config.toml
horizontal_flip = true
mask_ratio = 0.75
encoder_qk_norm = false
decoder_width = 192
momentum = 0.9
grad_clip = 5.0
weight_decay = 0.01
Rows from block 9 of the encoder, named by matrix and row number. Rows with one number belong to one attention dimension. Each number is 500 + 50 x the weight over its row's rms, rounded and kept within 0 to 999. All counts start at 0. Numbers have three digits each. After the name is the row's rms in percent of the matrix's.
# v: attention value (encoder.blocks.9.attn.v.weight, 256x256), inputs 128-255
# proj: attention output (encoder.blocks.9.attn.proj.weight, 256x256, transposed), outputs 128-255
v.92 101:447490583515551491532491558526542472603473451486505453498478568400435552455481474445462447518548497517463559441460553469514512508478407517430467536551469561444442476636511447427478450491522512442539478545553500529448508485531490514506538569413533556408604458537468598569468456532422510501442528533423553413493437515478476470495587527559494539519485655556464502526410478522453458514566
proj.92 097:409553499500479547519517532471591482463440482370455361603523463421469427415455496542513458515461507496558535580534521584480528426528500459543441510508467568458545480505449440526505472450477527546510510516442580524467476487511550532481505587521599499495457490550490553532498480561461547509470548508534474539511583410582475524477556510426460549479563483449463496548561560372492560544458
v.93 108:417538441454518466458446552492567536564481497443421465586502570531448466522493486451508447536438452452541483573533424492414474482437441575400531476567438515499554439462492503574548608490526517627463486533482459531467478541485456491536455522538474534509553394414458525494553420397393496494453600426480513444433546498531597459520517523463562489456479428497497482515532470403516522521436
proj.93 100:587537506509475445428421494533522481469414447438514420445537535649502538512484492486522498457547493474454523458569557489482561528509589454595554460543404571597517470513555498449483538526531347528494489554470588492540523511550482471479528492426456461465491401481530541477449589475583385470523551535512486498602431549423605509468590494500450575407492583552526441444442472495565500455422
v.94 099:537500422451472469421550488437529552540564456519551415480503459558529523561499495457493548426442436443521440446584486395454485495507411515501480467543414595566483526574500498529476560386473478531453562432481488451543538480454442538559562495527389640476505465542544562459529459449478399475515526487553542531465464561519502551624553441453456378428540529489490522502505505546482487549588
proj.94 102:503536489466443531511556482486413563420448566506509498500472596523446380505522595517531598569478554555497510473495475498436513499552543532508484525483471487482541539495633521457438546350543466460483591541456495514511412508535501519526434481588506493559543494525491536545464480479519471487491550556501469586535542400548592569424531507441502484499526572524516486519471477524516437463476
v.95 089:475498462503560499461475482478450602526477441409551549509533422484462485551425385483519524530505529544601502476483429526516626531465509552524574498576462452516510521508557502518520499443475562460598517582549403463509481431409529502481570555446701530540557457468553533495590449537483546439444559492538488564515517433419481459538474522550515565447530466427467498571526508505481434458490
proj.95 093:481502448589414564550518471505524458514550614468579497534556516560491407525440581414498527539488512503525392499489507507468487477608515471513551478539545500482605562449451483475461497534471559468489596447465442542512569522521463507499490512511498442445519485583511542530471526480526566562395556453457530434507599572588537485460419539617545517491487482602575491568582516548527609468392
v.96 110:415460488556507553461415432470496533473503499490511537453525548555455537518516525566508582434503511521506526550423446464447524355498491485504500456568526568474457429518514583538452530433473509530477466591572499544490525517460466486467433386410533473505489492534555576560526470462563542390546474465458452502458544532450466465544465453561444532443471482537448515490515436485582526546493
proj.96 114:497537502502532456455484502509444434491514566495423592470542528539462461479468435544527550474454555506430516449491477507460531543544486435516515518509466469489521505608604507484570494497545411429530536452445398449480480538403501493490433436517471610520485496399498546533483456478505494548492544456483407574483469475456502542527377558494559570509428529496583477452533483589542485507447
v.97 115:594476434457495534548488497549495484532472415573615505515474496569528484435467426500513522455470539511512473464517565402574588515527410493543489529552506519577428503486493468435586524472502552500467490473448432455486586497504564453436535580454483462524525484512526485537505474528507450544459547511526566544563409553495472575472551494485522563481489548618477517512505549445411506537504
proj.97 120:489508375522481477554503457439536483489501549453486423491424511523401424459499624501517434614544537560522525521407463528480462519469479513467521505548442473519563536493494466515523482578436469387463610626496565542485557470581562478549515515560560440589486514404424450560477485496582509535468442452478471483446526485503550499475500475533459472528526546545536467546491454572506495566534
v.98 118:459532436431531451575464542440491439447521512586483413438529531519531511412435438513559483555519506394514527416542532513451511538510508537463584561474487472504498540497484413467466491520514517520585510531481477473429540376566536514536553488479479508503540545526493494501478552451429477565458523488440410479497477482489496416457549534467587522555483350488511518547453569594524563532581
proj.98 111:455522443594534513481580570522451523460440544524489548490479495507422445439497501473477503481422497570503585513459591517489477481556549499508460599540550427536552536469428524470473462549475524512445462514507493541476372500506498468491452507472504457577640529444385561476470541488482433526582472498539547502534541544507558527566518428429493408474554481429491441519546410439382473462482
v.99 109:534495391448511502430560502585508506597442416529487468522521597526530444447551486431469574462495531461451487462481471523435491473530523479529527519643460585594528449594545503524505639500461484452615536494493561493476523480500588492581526489512460497563461442568478429539474568448477414513524486624444480537585528522517516500582536523440504540463458593398546540515572489527463506452419
proj.99 110:451541515435553424558550514470460530487578479531436447557473534646425502483463579530515484561556512382580553493460408560512594605538492558482498487424527532499543512467528449510473519521496464414551505480507539597424503569487407542593530503461460506531539453486526549510473469510480471506580531390597393445499495484528561447509513473530558460422587514596490517541481528543528466462496
v.100 113:525473510522508524520498500574594576538473596458394516515544479441489516515517469459555464408503561506474499505411437437548519460544540485530428475500526494492437369473488490493479473518528542573429443431487533459514460489399436569482436453559505507498489483531485440529550426521584502522535534509500533518550503568382527498503466525588490497506612473545563402572603362403567478655534
proj.100 105:467541467526533573481470467412589456438576511486420524478571451540581557549542455538497471420488531487506559478559426513415485540507563489557480426493442480446534525438548636551588559531480477594503504465462456461546548561529408508509508491461423530521483546473582526462477482559549562496441572518470455424551445494538511479505455420484446500502484563496517498529429528508441559456505
v.101 103:547524544557463449446487446482541569402583484519429522534445400520493582581465495496555483602512462564518539597457491485412424473456455516589573566476501524542400520562513513596537392511520452552461499508459572481506448595430515544441548582532562506532484535465444489451539559458473446459449563487352517524510494518450429497509494528585538471479470590524509437495506514407569528526537
proj.101 105:492438478440470530482466452532522549579410507476465551485532479529536481454496435512502478487442484568482427487468545444485508471537516410520414525566509481521490444530510461469524466519448425446369326479550457461556528510513433481487461466466480469509301558534529506463455448549610528462570478414502547541453530481515442418503431553523521502399504525479597441460545528490485492526436
v.102 111:434497560488476492564490501647480549533571478455547499528562494621595522463515492572412615397626633551435519521493513478519526475504475534550450526614489493544507378486439498518567566443506531453452467502514536512559442518389458524431568450457529475479479502432448467497560453405562520493497566557563502511521529532420452508483566471527374479526495485481479537483465467528506464517492
proj.102 112:523534425459485481576452458458424423503580382520573469473474483488492502542503483538546486519490561356481456526434503525524468506562457472584523545461455481531515477457532568489537500599433502507509539520589452566429559544485439477518540481420366438475442463510589501461514532478489417566409486475565400446568481528537589422477540534521561552499423572581493562472483548559531440488512
v.103 104:507378471538585457579473517457477579524497481386534535564448523496553563487548511490462390580475408422528592539455526441476496478399460571501524508450557567535506494489491458428487418579449506463490470520577553506394515463477495452477472563462490526504552522497506464533489445533419498446482604522476498451517469545522544475531545469459584481489497523504545428586533533411560461546584
proj.103 096:456456451431413406490531477519536531462518526522469529436478463489570470413525458532519550511446547494577481483612482510511541469496607551503462497514534517547452458539521486509517528406580466578483466465519530546475541499479500499452531561418549497516475557431495543472494533548618473429616492515556566486572477518505566476464497583436473469434471466483515427511459522523453646549403
v.104 095:529485506576431502559465534472546616528522489536473417518556510483511568499433501561480498505551563477600485444474436461430522523457486493503567512494475456418467456481551560517482510495524560474560426551582385516486586460399411422411556469492571502588409452481468552551417512466500502429463543477490586488503495493455599575460497479490542576458490532526592430625454502393504494458520
proj.104 103:476460481555515483508441452541518498504465466559461539493521495531480507499416534426418538500480472381552530498497457538488460424521583498557487450568489570552527554406517565470554459398511436480462541499542540604545547571525467524417506590439532534517452458421534511501501571515431537499447459490458530566609484499427449421454524538555466462523511498508535443518490470487440482443481
v.105 101:549600504425473497540487541566467537490451438480484494508544440524421443555500586437414413495421508494564503451538477479510562605426523520444536590502532478531505528567451549554426473536490540448477490546433501440581482478570564479425503553521503527560555553434497497486527437569497509457517490501540527461452467417490507502468501502563531427521420496497521489567559523442485415539505
proj.105 101:528506436530466579556542438555587540570529467500535445615414587494564516512442524594513479444595396563444519506487369448549493457486465573470515410548497493368485464479461484589525532462491464508481468547511568570592550494564582518542525519585498463479455422492441467557497589473568565548453482440524499515507483582457469546500555462549507492493569512580450487419493430395488564489450
v.106 112:536517549487492500477524452552518588494422439489557523486487547550563627460548472473499599479568427581552451539500598515540519539472552591525518503503513648463511521579472555478527536577573404426545331545505501498525498420411512448528524610574484402501412419453597444496512545487534460455540534507455479533512479504432474476517530512537440469487503533552480476460465463470516448563410
proj.106 108:542505455437508484562506472488424454564510493510514514434589440521505567495505465575443517706454478490497429526487470546446377557535502503521532466489540512491628473498609470398518522480458562395546548442465499474477554549507419499550548580412518477533513524443492521529516436515529568462527436478501537458515518500524453509488490524574516450449496525550451439527536534461576523432506
v.107 105:469571479546462546554460431499538410569532550451499395477433494496439356486532481405453483463559579510509501472467455514521460452522381441541444535457428478492362556480449460521518520450555515653538564483554449537431523515528534479553570502442504514472534490452521511460480545561589578495481416585575595465464484487558531447427471490490404586470517545457436513464507578508512563444534
proj.107 107:510516487442469536528478554449533570368505431469446415438465469444533540555381470432543501399524520493529509607515506534556478544564607549544385501516417507407539512546483542539486493456468574437462500557394434410569478467509479536518547490507463555386504515531537504472516524568471462498518542469462466479476451434499484427469460484532561477572496463560570502431472465476584458525540
v.108 104:539439521490482521568503410574546556531402593461547507402493445489529585447440457556486495551522495572502540537434496483577546547539494477459477567453581468481517429497470504495599537506492499358486447570446491528544586423453475505397499497495486441533572471469415416567456500450450487523476530466559542544491403585473454509487451464550572443534490553511530384505504438493470435525484
proj.108 103:509487494504438452570432476432446487520457449506394633540499450442568475543473479526489494568443443477559502500498538520463455464411424421539508451537527525503506492525497424488512546476465473530519542532503491467470550541513469521483588560507528491478419582485503423510444468425573567498524548376441462459533456509467596569453530452550481502414497461504564541548525507585455556498532
v.109 099:464499566555510566551479490557416472476502497520560517549512504452548468462462534524472601459607495529492537607487566494463515560499605481521496494612514498476472608434445529470505470467647616482528503526423514503499412491456471472524519515398566552495523571487472526553470561516493550560518529510464572448482484622401423505513534515427449478527521449577473512530474534509408520462466
proj.109 096:530602473473517533508537524462476578541581460368576452429485419462484491510515457566474463525473532497528397555440561536562607542505541538543439432447403652474477551446490633535503494611454561523510586566501562538511509540542558545494557612396480536583474462534441498521512438554559511476434461484451421492546527460530448430533456503578453532529548463485446556554423468449404381523491
v.110 108:560391516489485453452453520476620496419545526470437524456472492525594428441547470467612526481467560413556413467460388445491487408536420544579528391489433437574418424456510534588439494442499484494493424445562568490513525496450550481526479430592495500491447551397547532511481495442481418483452474578490490552540496496493635535449578481543510511435503528503617521543535461461605514528470
proj.110 093:484508483527509466400560466494481526496443533530447522506524441612442391507506585433417598437495492488527544482571502569420466512603509491478542464453460515413525470500522450446489472539487437509490443483511446542546525528483406438469418384489465406493459384570582511483522600529584440477557492525495407443471452548465518418531461539475474483557548475547595447461558498511548481479516
v.111 115:507557416460449408491441546450454484575410564501497503445486642472495488494506534491509550533425479420460499516465535530467490443513534455529521552407471569494529539543607519443620513519463472512555567530520419608468432485614493535445467450481492486558540461486519500574556505541504481510457505411536496452468540451531553381429543508427571551557400506456477470482531500481465582411546
proj.111 117:527492620527454483501522564404518480550427553469412428524497511528527561480474518419515470441524397479421623469521548565520533548478497441434449475525472492556541462556419383526455463517518456480536471455430464467466488524444477469432495465488539497508593514408479538539490478513523547432565535421407528577490486528507496567466557508544510509516449562532616560520580551530486595423439
v.112 102:517481506446572501563431510464614424523502504495439402504449459468548404449544550452561475442476447488529453572446445544489403540442477546493541489562531453531432614422510438502487489585523468532494555506491472510453460452557519618461565533507437404547478546565529464571537608597472450527585458510404416559493519472533550469478409415508427579457534570494483455546517589398469498473461
proj.112 107:670495547450475474493537470507483591445480486584384471468444477490515611499443494501523465549521525493510507497533568474453591608490597595549494470557524478462526499483425497555564601514492538514488408478483586501562466497447559456459431524509572483495491478438475550443515471474480533619576430439536556526522435615457476495527506465491448472495508480495586454450454529412464519613547
v.113 099:504503467486573571501580562526445540483432426550536425501528523526502488529484427564449449578470460544494560526519550543440511530419512539379560538469509541422566500533456523476438563435454463424396437548411602470476534541525516515571502533502476512515429453472567487495460456567418393480510423517484508461415549455536519423498452476581489499550504465439486570488491444518499481407498
proj.113 100:513473514458533515555504557522441581455533581504633505430565526532448462512462503530540440571512441403461530526610490468610432486517504437516514531545536483433603387482565502486530534568581466440584475476494445552509502546462537513565562539501481523517518444550439488508431506434507501505389476568543495555529458523501522591633523607476490506422477465583429479442524551507549471506525
v.114 098:533454480494521610423596555423468463529432527491517529542442469555408427530531472523540347589481473464626561482410484596578505470527491489486512466403507565508474473467390448651467498545495460544515525484541525451519567515466482481522456569506502429461553442511527527513427554555492505441476507550529503423537491548389536468391486499623462529459510453465500523507496424394513483529539
proj.114 101:466527517548525491512438584554483469426531512491492493483561443602471604478495559527508547436523590478468486522555430474500450476551498538461500461503482540395528478488568557550533534393467494466382383522528501474461489457538513516549501435486498540552477480473499405540534527447513527530573605481552409432515498551430485492519544511490507437407524448563416462505462447496445686478487
v.115 094:487541421495507541542474527480471562585486579526607444456453456454424464474513414405430443426484458486499468481522553513524518547536458525489459488508533476497528582492475524486560418516540516501509527494450577490500513535505430438539452493484479533507495431442510493474561462495590463504489548580565554509504454435490562544407531479479533486535516456603490541439469484482450482474518
proj.115 093:506457497578507526550414580500499532430540528520522427500498565406471442555555641504536422470477609542520505575521479438531480473412486615466417490492552536493533491439500465570492454510574541439419588549486515552609517521590504508493569575527541477510478547457466470564436517497462495452431498499503569542497420456544510467598584566465546509531475511645512474516517561528541562502548
v.116 109:567591457528469538444371382463457475466537512543579490540441544593520548455484482523527551513474370510534455568512500484508503550430546502538363512588494511542542569448432568497468456465562542523519584465539454509392483478523399499442525539539507489420502579561500472511479505561448508451488513633492605444475503519507509562472532419555467534512557504473501562506447595439466524443463
proj.116 100:524547456420429620407540486543427419467500417415471472497437528475503496499407456476500510449413531527516414513502586491509494587513547450482478436418454506403488491510547420544577410471505489477452441505525498436540512451519526543562563512471530606444548503516494578504555522557516474520511474511420516542430428462491443458507584552471461488523405492571476514527502495559460495464546
v.117 112:492569504510478464513529473493422563415500433561569531420602530450469589536518540557505462438506492560498500497480490492431519471541605476558506525617522589435540536509520608451474523558599538469540408526482513439539495560457487558429453498530538487446441578533526494551480501512577515513482509552438484488430464527493393494513511501477451556526484448506474517502464536492522525509429
proj.117 111:442486534473505479552484459589448447508573488518451546617463505471475518439478448500528514496462472566470510522466507489604470431435505562443464448508473475524488531449488528501564421629549544452491462421513429486538507505512539398559463541475462594578590372521502482407520474470502549567457469546540529573469512478456417393526528492523492540452442611472417561512473535499496425467469
v.118 108:562562521529487396520550545517446523529527491431515574521493639467542573449496541547437519583517559404476555465490557450483501554451519570440537528402511582501516515564460498427546565493531464465590512497510441507522502557429496561468470539460516530524445480476480467454586507450548542635451577370449439455431565420558560446527498525459523505541567481486521510482520533487489445508571
proj.118 112:504530504425526398513508488469479453514449457548519472493552510481547482375530465567534526555481422487468486539442524517518483400524482535489587554478549432551518500494524430452426489557483500489535564465489487492422379457541520470469528535438537423439564545441533558586429488486539505494562485550529532503544603501568552573528504527602539579438410563492563522478549607476461489461468
v.119 097:527463456536506521570438474555476403438524448566510500606546533562490561411489493590409501496509549507429558492416487409402541548437496553533545544513451438563546470349525578527448487498577503498480503489577482498401550577445485502531551391491557491472580488526499416523489461479538577450440514518489482549519546439482488438520433513520564483524485381446435465554460473526512490480525
proj.119 091:496556333489521540444554485540452499467468476540458559446479483563507467586515496440504450391430558507496514489473616439529564471604530464467448577552484430538532413504487539528516477591540441534460586541514427470512508484493489488547448536491456482529582444470458354464455477467492507562408533513496497537580581507520461515512490422544407406533516449476546486563407468525523478498458
v.120 110:568368510512569545565585544506511579636516449534472441448496561547530445534548457541468498542498541415452543519477509537489433437493480535488481479434475466603525476525540473440497399526498506408542471436473554482447553429439497526460464528504497535479511457493364468452507510421427495491508543547546412504513441557538625455494527512446573459437484561459480392510445516500567554540561
proj.120 111:428473577509510421483480501536510430483531421560421527543478490477419458365576508519516455464454573463525552527535436508443501512471503563510459506536541508593471523582498454510506602490434576518480528543565569542482526499523521471424528502504430435596465506575541496461525485476427460515552502445531471497463519523454553510512519514442493445465529450519483440490527593539621576448490
v.121 094:595467510510550498471546445440437539556511512504488532543526547487518548467458492429495440509504538541501540557542461461573550581482571404530413566507490470458483481609490496436488486529569569511562561478448599450440556380487571560402469538467558516480569526564441489482584507581514461596463447509438430553568523491459477416507464500522468417474587491418524512474511481489423507602603
proj.121 096:477518514464445601454509530433458498459557559578412575505483409426512494518499413560526436532406415625507467574528483524537494512529449521465504469460520422401465521514545505553529497546461572549467511455444459453446467505519418529568526469602448507486525570477502539502461453535516571448462489463540496484447522508615430547551453482529541428499497552481509513519529509455396618498442
v.122 112:526493516478399473526535594340467585531566586447502508463488495465575474465634465507527512447496619431379509511459602462498528431482483509539477539509476517456497561532488503479545440473442468473496509562498579547514479500536487516428544403470505499450523569532513586494491463461421497615458504470426456458529574488544500448495479558558453544519482582476607530569538541580494506420548
proj.122 112:420572578497537392541464481475510422499490392525527494460479567433486480488523480476492419425475480390518543476534504571538528470489494445404488498399513461414443441500479520526509404537451473449618467569517547582517454463545536528533411472453472582495465508539501556519533522461491463500536452523560541556486486490557576487513493527460482510552431582511593568445514520503495412495501
v.123 100:565439508595457499480508536506530547532422515450456525600463395565423474407545447434409407573430475482601547457502488516533569518462520500481458610508476452559529487395457469484427430491546525502563513546478518449433530432545526457539539520498458487494572485543371467430477578512447551420416533533534558423549455623520411465530486502551498430506488473533469419450572496584487648483511
proj.123 099:463487561568462575435517556436433497477532435500473540524532498447487526472517478509530527457499540511516412556513452515529522545493538425566497510562445520482516455567480555512446566538358618487417439573547500553548446417529501560542496473602560435525424515597452541520485645569572575518524473410462528462531526414515558516435508473532411406439516393468465448527481431454392540513491
v.124 111:458518572535580485466481592443627466466478519539479419516468563463530453416473503488513517528450555342481465465498522511421511490486468551508537581499513496505496473542508527581490453429494475551611575502502403467468541529611587489488544510476445429607496571513498485486435515456450461458491481533540460558537516427516508476517547433441570434493461564484547573532524558552526520587559
proj.124 108:485498443452493500399616584510562510551546507568439491539543509552441467443487506502531483525490359566515511544480426509485554456528504508437594536613449498519560454505468468428474460517424400543498419483534528519468398444446464504455427568523512489614513496415435600595447478537431601459661489464478410586471485494510462582539466471429565438474574444474559430446456403520466548439583
v.125 121:546461535481520473421491541467575432516546532538487537541476460507551530520477462480574496634448515416474543484473466512517506482547501540442499533546445383533502385466443429536518485461495474505509566596591517516461442468403508451513444560495569511487518477531420552399516439490437509464451554500511550481498480500406486525535477556456470477518539544475499517502469501589504584490569
proj.125 119:440509422507508500484421488468568414459465462474557487534558534588500488539405540441493539433422527454495438489483485566474502479491482395539603525489558508589458466481464551545445542605500554547497549554560422437429536453631585489494534414538507435543521525644516519505485595523470502524442520516460497497444554498511524518451493517459466438475449465475527528519514462607518533550401
v.126 097:542528536547452454460476575440543513444538445587480494499440570455453502481479644450473524571513597466507481490481444575500405497493532541453494489442510565532490457542404542535500453473437471565489564493569477515505440445555485486542465543527423524467425495552476576526494530451540508441580486457467591423406481607501490482493519462407396398447562487534437528466431504445602570518496
proj.126 101:510444583466407507467519553502425491495426416567486535489523454614552588450393438544521499536465585454430493516487514542560506448503469488544592496434464592596461529521483523557430528566590535476531467582529491486526426464452479449462441404548492415447506502518472567537482419452508426504499549463461491541456421436464447557430580486404465497508452488465455459409493479458483424549505
v.127 116:441537487390478491568562473525421534571640480495485513457487584482518506543514494566526555405622483504412521492488525523422499473543631564528509480607458521378511481570436604416568491559532470486487414567481519529478429448414517497528435444469546484397481446454481445519630484479526528587498533439426391442511511435413508434572504485496536588552480470497446533554492505480530415521471
proj.127 123:518592417511561514575486490564468445453452406424569510495488505519517518499534526539487497468472496455369478550522559512501519493529462571486505479369514422472516507463550473446557524617482453467526613344549502489433443523517484415488488483443496610489495434485510423494460500531422505493458504507582521470550505443606444490500427537499556588499581615515465519541497585564527467452481
v.128 087:503507599485439498450511599513455494503384482508388530476558522524464470488464542541547455651452546519510595482457505569449502422501514579487538494551499501461540487528471552493531456424574537487501515519515585485508544537453497427458550551500470547514559548485538468444460554551469536520545627411501531535599502522454554464521511495488549543518587565521541361471517489458554406417508
proj.128 090:563516495493510575435494548537558460503482505471406480555549497465485531477438620525461505479440502588570487468525474488436627502525540402470547484533478498602506476461450477523464426553445503450543466486480505583416508567517463568443562529399503525459532481518654623484496470418476542538457556509493511518476503444449534531504460547550518503387539493388532549565525499539500444406459
v.129 078:494545538538564509412496600621526413519470450530498434474567577527477560607553452447510515419491479523496485535523453441483534423512561444401464516528430510431558559462451523529503499493531507525580565522513425562392579482499564516492543436466540579559534444592530505496455610469513504510463437477442511530507493454524543513467454439530437479614525451476576552445537484651487579484519
proj.129 088:552457445495513501522575529529458532496468489502496484546451577441456465421436556481503404468487462407485410586486502535523488459523547459561645456493532480446486401511520424518537513514463606511620462522460536446512450433478500483470453531426562472547474523513611558555552364496503469551560624527459468489489453494467569516431490536570585492533551408486428505517534533496449394528524
v.130 095:453515502403509499553569548517524520456541518572595474439513433443489496556428500546487424523507557527532505495508468552480501494541468602418449543474540520527442549475507505425487492512546574548580503470581473538506489528505499384561469556512524458454521527425552396455474421509480515516523492549430418432449600489465547508544520580448546519430523541514459566488472550547535550456577
proj.130 089:492517506518431579517518546426515485520515528462508509491451451482546543527551503518571502477450398433577602508491483477529570492491477486531493486505481486494557488466459500514545555517513572560448488557493460509466489443466587581442506464515488521503482445488591468570495529561416516501431499512512475387542563553427431461398360499626516535449515575516489571461484549466494548501532
v.131 098:447532541562693544448462479545585544572523521503575383469433497461522520505526466441522497462517513482545500524542430556415610480401542511533597472606574491485434488601488533480462542452527524499481449484598429572528567477508519528515539467464504469559529588430596533513492554427501494466459501540528498547476480519492581556482590614498458536521494402438448547490540454534459575548535
proj.131 103:511458474528522375522505429454528432532471531542507442486450559567493557456415532593494544580536481432510401496518427534449409556513525589421526556485515417490462517490484462495512520477489517502565520493517466527561569420561551463564508472549495505432437402450490507443471507593380464397600498485491545532547484488518511500501462477450487481608511531642475474533457504493620528539484
v.132 089:504658488426481590416421476559516625572442489463467413504482515500471498547453426531475530559530493537472525525532480489449523550494518440499442395521539472511482439460519505504452506519561539520482519492446423572478477440485513541517468587512556485404524484467459508385482565553488479514464499620475523478416526487490534440443440495491542617542481602517393518470553543518547509433542
proj.132 092:542453498468571480500521460469430447441566536532569499532478488546527531453534541499541489514559454397410624478535517453394486528546476541482464512405530467462378443563507479501474475505390426432564565513499472467592460488512582470528494464575514567382505475509571534566467476476486510484594493500435498585475525472532454520472391501541488543457504516448546535507465547478488487508460
v.133 095:471526472438520476530401488531558501549432486490501509460496562510547477540554507506499505446424486494390507531507486431589476474535535505549477501429500496461395484461492534509540511407578545485416487620520523526483480503488455467517517448484497388510456539544571456438506533494440530529464519500509483474480546553502540532540373383527483652470564487538432488484497437412535463487473
proj.133 094:554545419578554435555520523501532542573394494495499431494502527579606530590515476507508423502533524498603595463522486502539500533505504515405491489467493513506552520514445483547565493435526523444514500497500598517469585454539512560532493516490515548393538468552542603512592447533541561395582514460500501431479488393565543518502530525459509459445454557533545435483474462428645543542512
v.134 101:538478540452513467486473521523499536522382608503461526457559486565442495574478476543425430531497477487394505505579529496591331523499558578458430542425447431467464495584456475556460494454418472509536624607481511501520551436522446491505450418452647506495461406446450375491386462461490537539499494461547493576493435513505562606484481442502508576482461527484441506522552527470497570562468
proj.134 099:483520433418511520499491480598465514449425450546423493450484532575538398577533484481458478396427625505522569477452426493500588529489516428641471499510493577504565468440552463439476405599494437470489538504455508474497486557472531529510537542504410446486535543535512541506573455485591502449453475442482542466482479474472500523464534479429460502462477511536529458572435447536452598483565
v.135 099:471489422536504487580440597508485484513369542376515559481609514551505527493435554559466474613502495456413517471527445460539482571472491509521582560416505371482447439543541486509501544471519452580454485521472535428509466419498430383502516495491547426471534538603520564463510463470533495511448510485595480425519419471490568522523522537522526480451530459509474473565566497533561556559529
proj.135 105:551502525556482456521530493542498501508443443552454553527518497490484498523532501471550429457526611497627464417442463504556609505467514508496459437472510565509531453430471497527478461458516478463577481471523690521487564491467490528482416541490534535470520488480429511489469570488579560538510538474436524480458440506566525551448544486434530494450498568454577486465441459495593521463452
v.136 092:509452461541493597470511487490548537462548556504456502510518593431539527549538469540487448457472549518428420435525487522506537564475457509498362474504448507472514360610338496512511494525470444546524465512562587532466523573476535484482443488483607514547569574505452562532469458525591515482542558536552503469556551463517487408396613483480426532486429507532495457535521488484533516489505
proj.136 098:517508547452479485453503596531454431591442407561474550599422486539466541445503519487544525588460434463393428478475588463497493491532561558503543495496488437510403532433523540502499511378544520489511538508424466471583489596447543462465558478497450475495493521566594485538530593553490539481465550482500554589608450503483534561504429554551556581501493491533469525482548470563501480449549
v.137 097:524517546488419416482516445493393504477507525436448566438477422503539520470443471498540464510460491574500460562495458434507428572500421405618500436437485493446441430385612539500572576445544431504534497556492546434441506586498483605495561561554421470606462535522527509437478562555482450501511483516533572460569542571537508463528541436532574604472530552523482513502585478447545436453422
proj.137 093:528500497508521517463486593444538468467495562552470490566515472616553531416539527536488592486600508560527547472542513497482425455469523587418429499567539528531445488531530501472497532441543458453513483446579463474544444506488433416479534499517570475524501651636525486505555502476496506471484521453557527516428528532514569502563487508512424491467522471498587479491414516573603489504445
v.138 092:481454526425510484442524530540511510559523511437446534533426419418534529506551509513507497368410428445471376551502496454533467487414544485580427490555495489475456546539575439538576503536486514399489491470567478470454456491521520522462539585488494490523458504521455438473498482442453487522544537445539460530437431526587563614474558504518521463468495480489488470426409459501512533496453
proj.138 096:597482470380497498460522548495499525532608404573505461448436533503516531505468470449546496555585520579513516433472460427536535487420514533428512449423521511483518520551495442420445505518494439563528503500440543453510466477443488489497571440414454517543436533565486553536488563549419489372450494506494602476450447445509507507542492537503424547433545450524590468563537505519469506572498
v.139 088:499447501558474463532518537523440534458440571523506545581472427552465461492527526582501427497496512416431437497460582397541552552470391519558541428518502467435458498431508481485519510463547488618463450518515500434537486488576452371577488535473458405534520549446464472515521440514474460586664448512585509508434514499489561474461518511568523548496587538462504484474432493575510424378473
proj.139 081:587572517560550448462532418526532526466527442579484563446439442588457601466522532496501514456460535547524490565472482444537460462545539575490380583528508451566666481562602482515440510442580500492512401457528526519380512496449537547497574459427578504502500560524482585481450480463438572519509545476403490475468559527514428429522505398508453568472491511479491526467435476514511476539592
v.140 092:532508495504449541477509487486531429577509521544466556489554517515424586493612495520619519510518516451529495456469629476491577514510446509467421482530494490519556502470541506519458485430493416457399501526508484500456550460530561472529541419543554532395532615504448501603495553455502545429477448540487410579524544423540551534401427517529393464553470413525455487494442438395427500514494
proj.140 096:447564505482493546531403425542450491563491548485616533458494371508491480436520502516467439430501496429445473486508528546480515476497540479461536561401569485421547487542487596533524478442493495523519550555548569505509443528504579433557400497500483459436453463450459555480520517466436556603580554547529480476505456477594539484455516519427498503450451517487459522452528429474590537542499
v.141 084:541387482433527561452431492539562493486490466425467503490492450411454520612522449475552401521579504467486530442397489558484515498460484552537578454557505466515497421607533510479415561483508444590487497550595454519555492468460444427398517498433547547483431494450559499497440459464519413622487456514539536465504573516519434559482509556459458507434524606427521466447505456516479488515535
proj.141 086:465508533554546430474509551489436459516545508530531404547600487482497537517491492539440568515508524538452649514519531541405538482554463487413462549499424473483525490516460537506554580548484539501471604571532547399376524454511536497503452507524526494537560548389384483564488493459496496550503513384478518626518472519604424480578524439546567584533434420457507487583471454499412513535473
v.142 105:447505576457504461471461529484587462524356476532528461531540603545457545433610544500503539499460543476487557474493443491509468481541530525564493430414453461421539504582580570581529511395491461482505456537425517555578532420453490470422495525539454516557505569439480454459439534463460552480522556402504386543563543496451545435527507470423536499567574539464551534560539440486519471454451
proj.142 101:455435493543572406555541488462530558431526493489437450527448477543497435544550517489516480548555514459612483586500512538541553481420571480546590529612520553608507549488483515491415430677523486526567575482598522505499472542509531528491567498498562574525521497444501496492525435508391536559521588465473616521504473465504542518484493513467507458474460466480490537531467580524518422516525
v.143 091:601553517593475534480499567584451378596419463447443433492525570462459511403575491476509609501418514455573471538463515546468555464526573533571451530599451467555494491425549497559419456524527562358564375494462526501456545564497535487457482564495539532521460480531483486435485501542500510549450539531508539365518547448475480528541539468488408462470569487489459537512428534526471535470485
proj.143 088:490558510477444454486509505430531476478492475552497468518523484501471474548410555658501449482495451555445525504553493528558493513570429508409490455471510506576474475471472564448530522550502484513486576484501494489462429563427423535517532559546495474497399438469502448446487512314466448459485504490523592531463493501484352565536526490452557558535469486436465520496422560481544428465407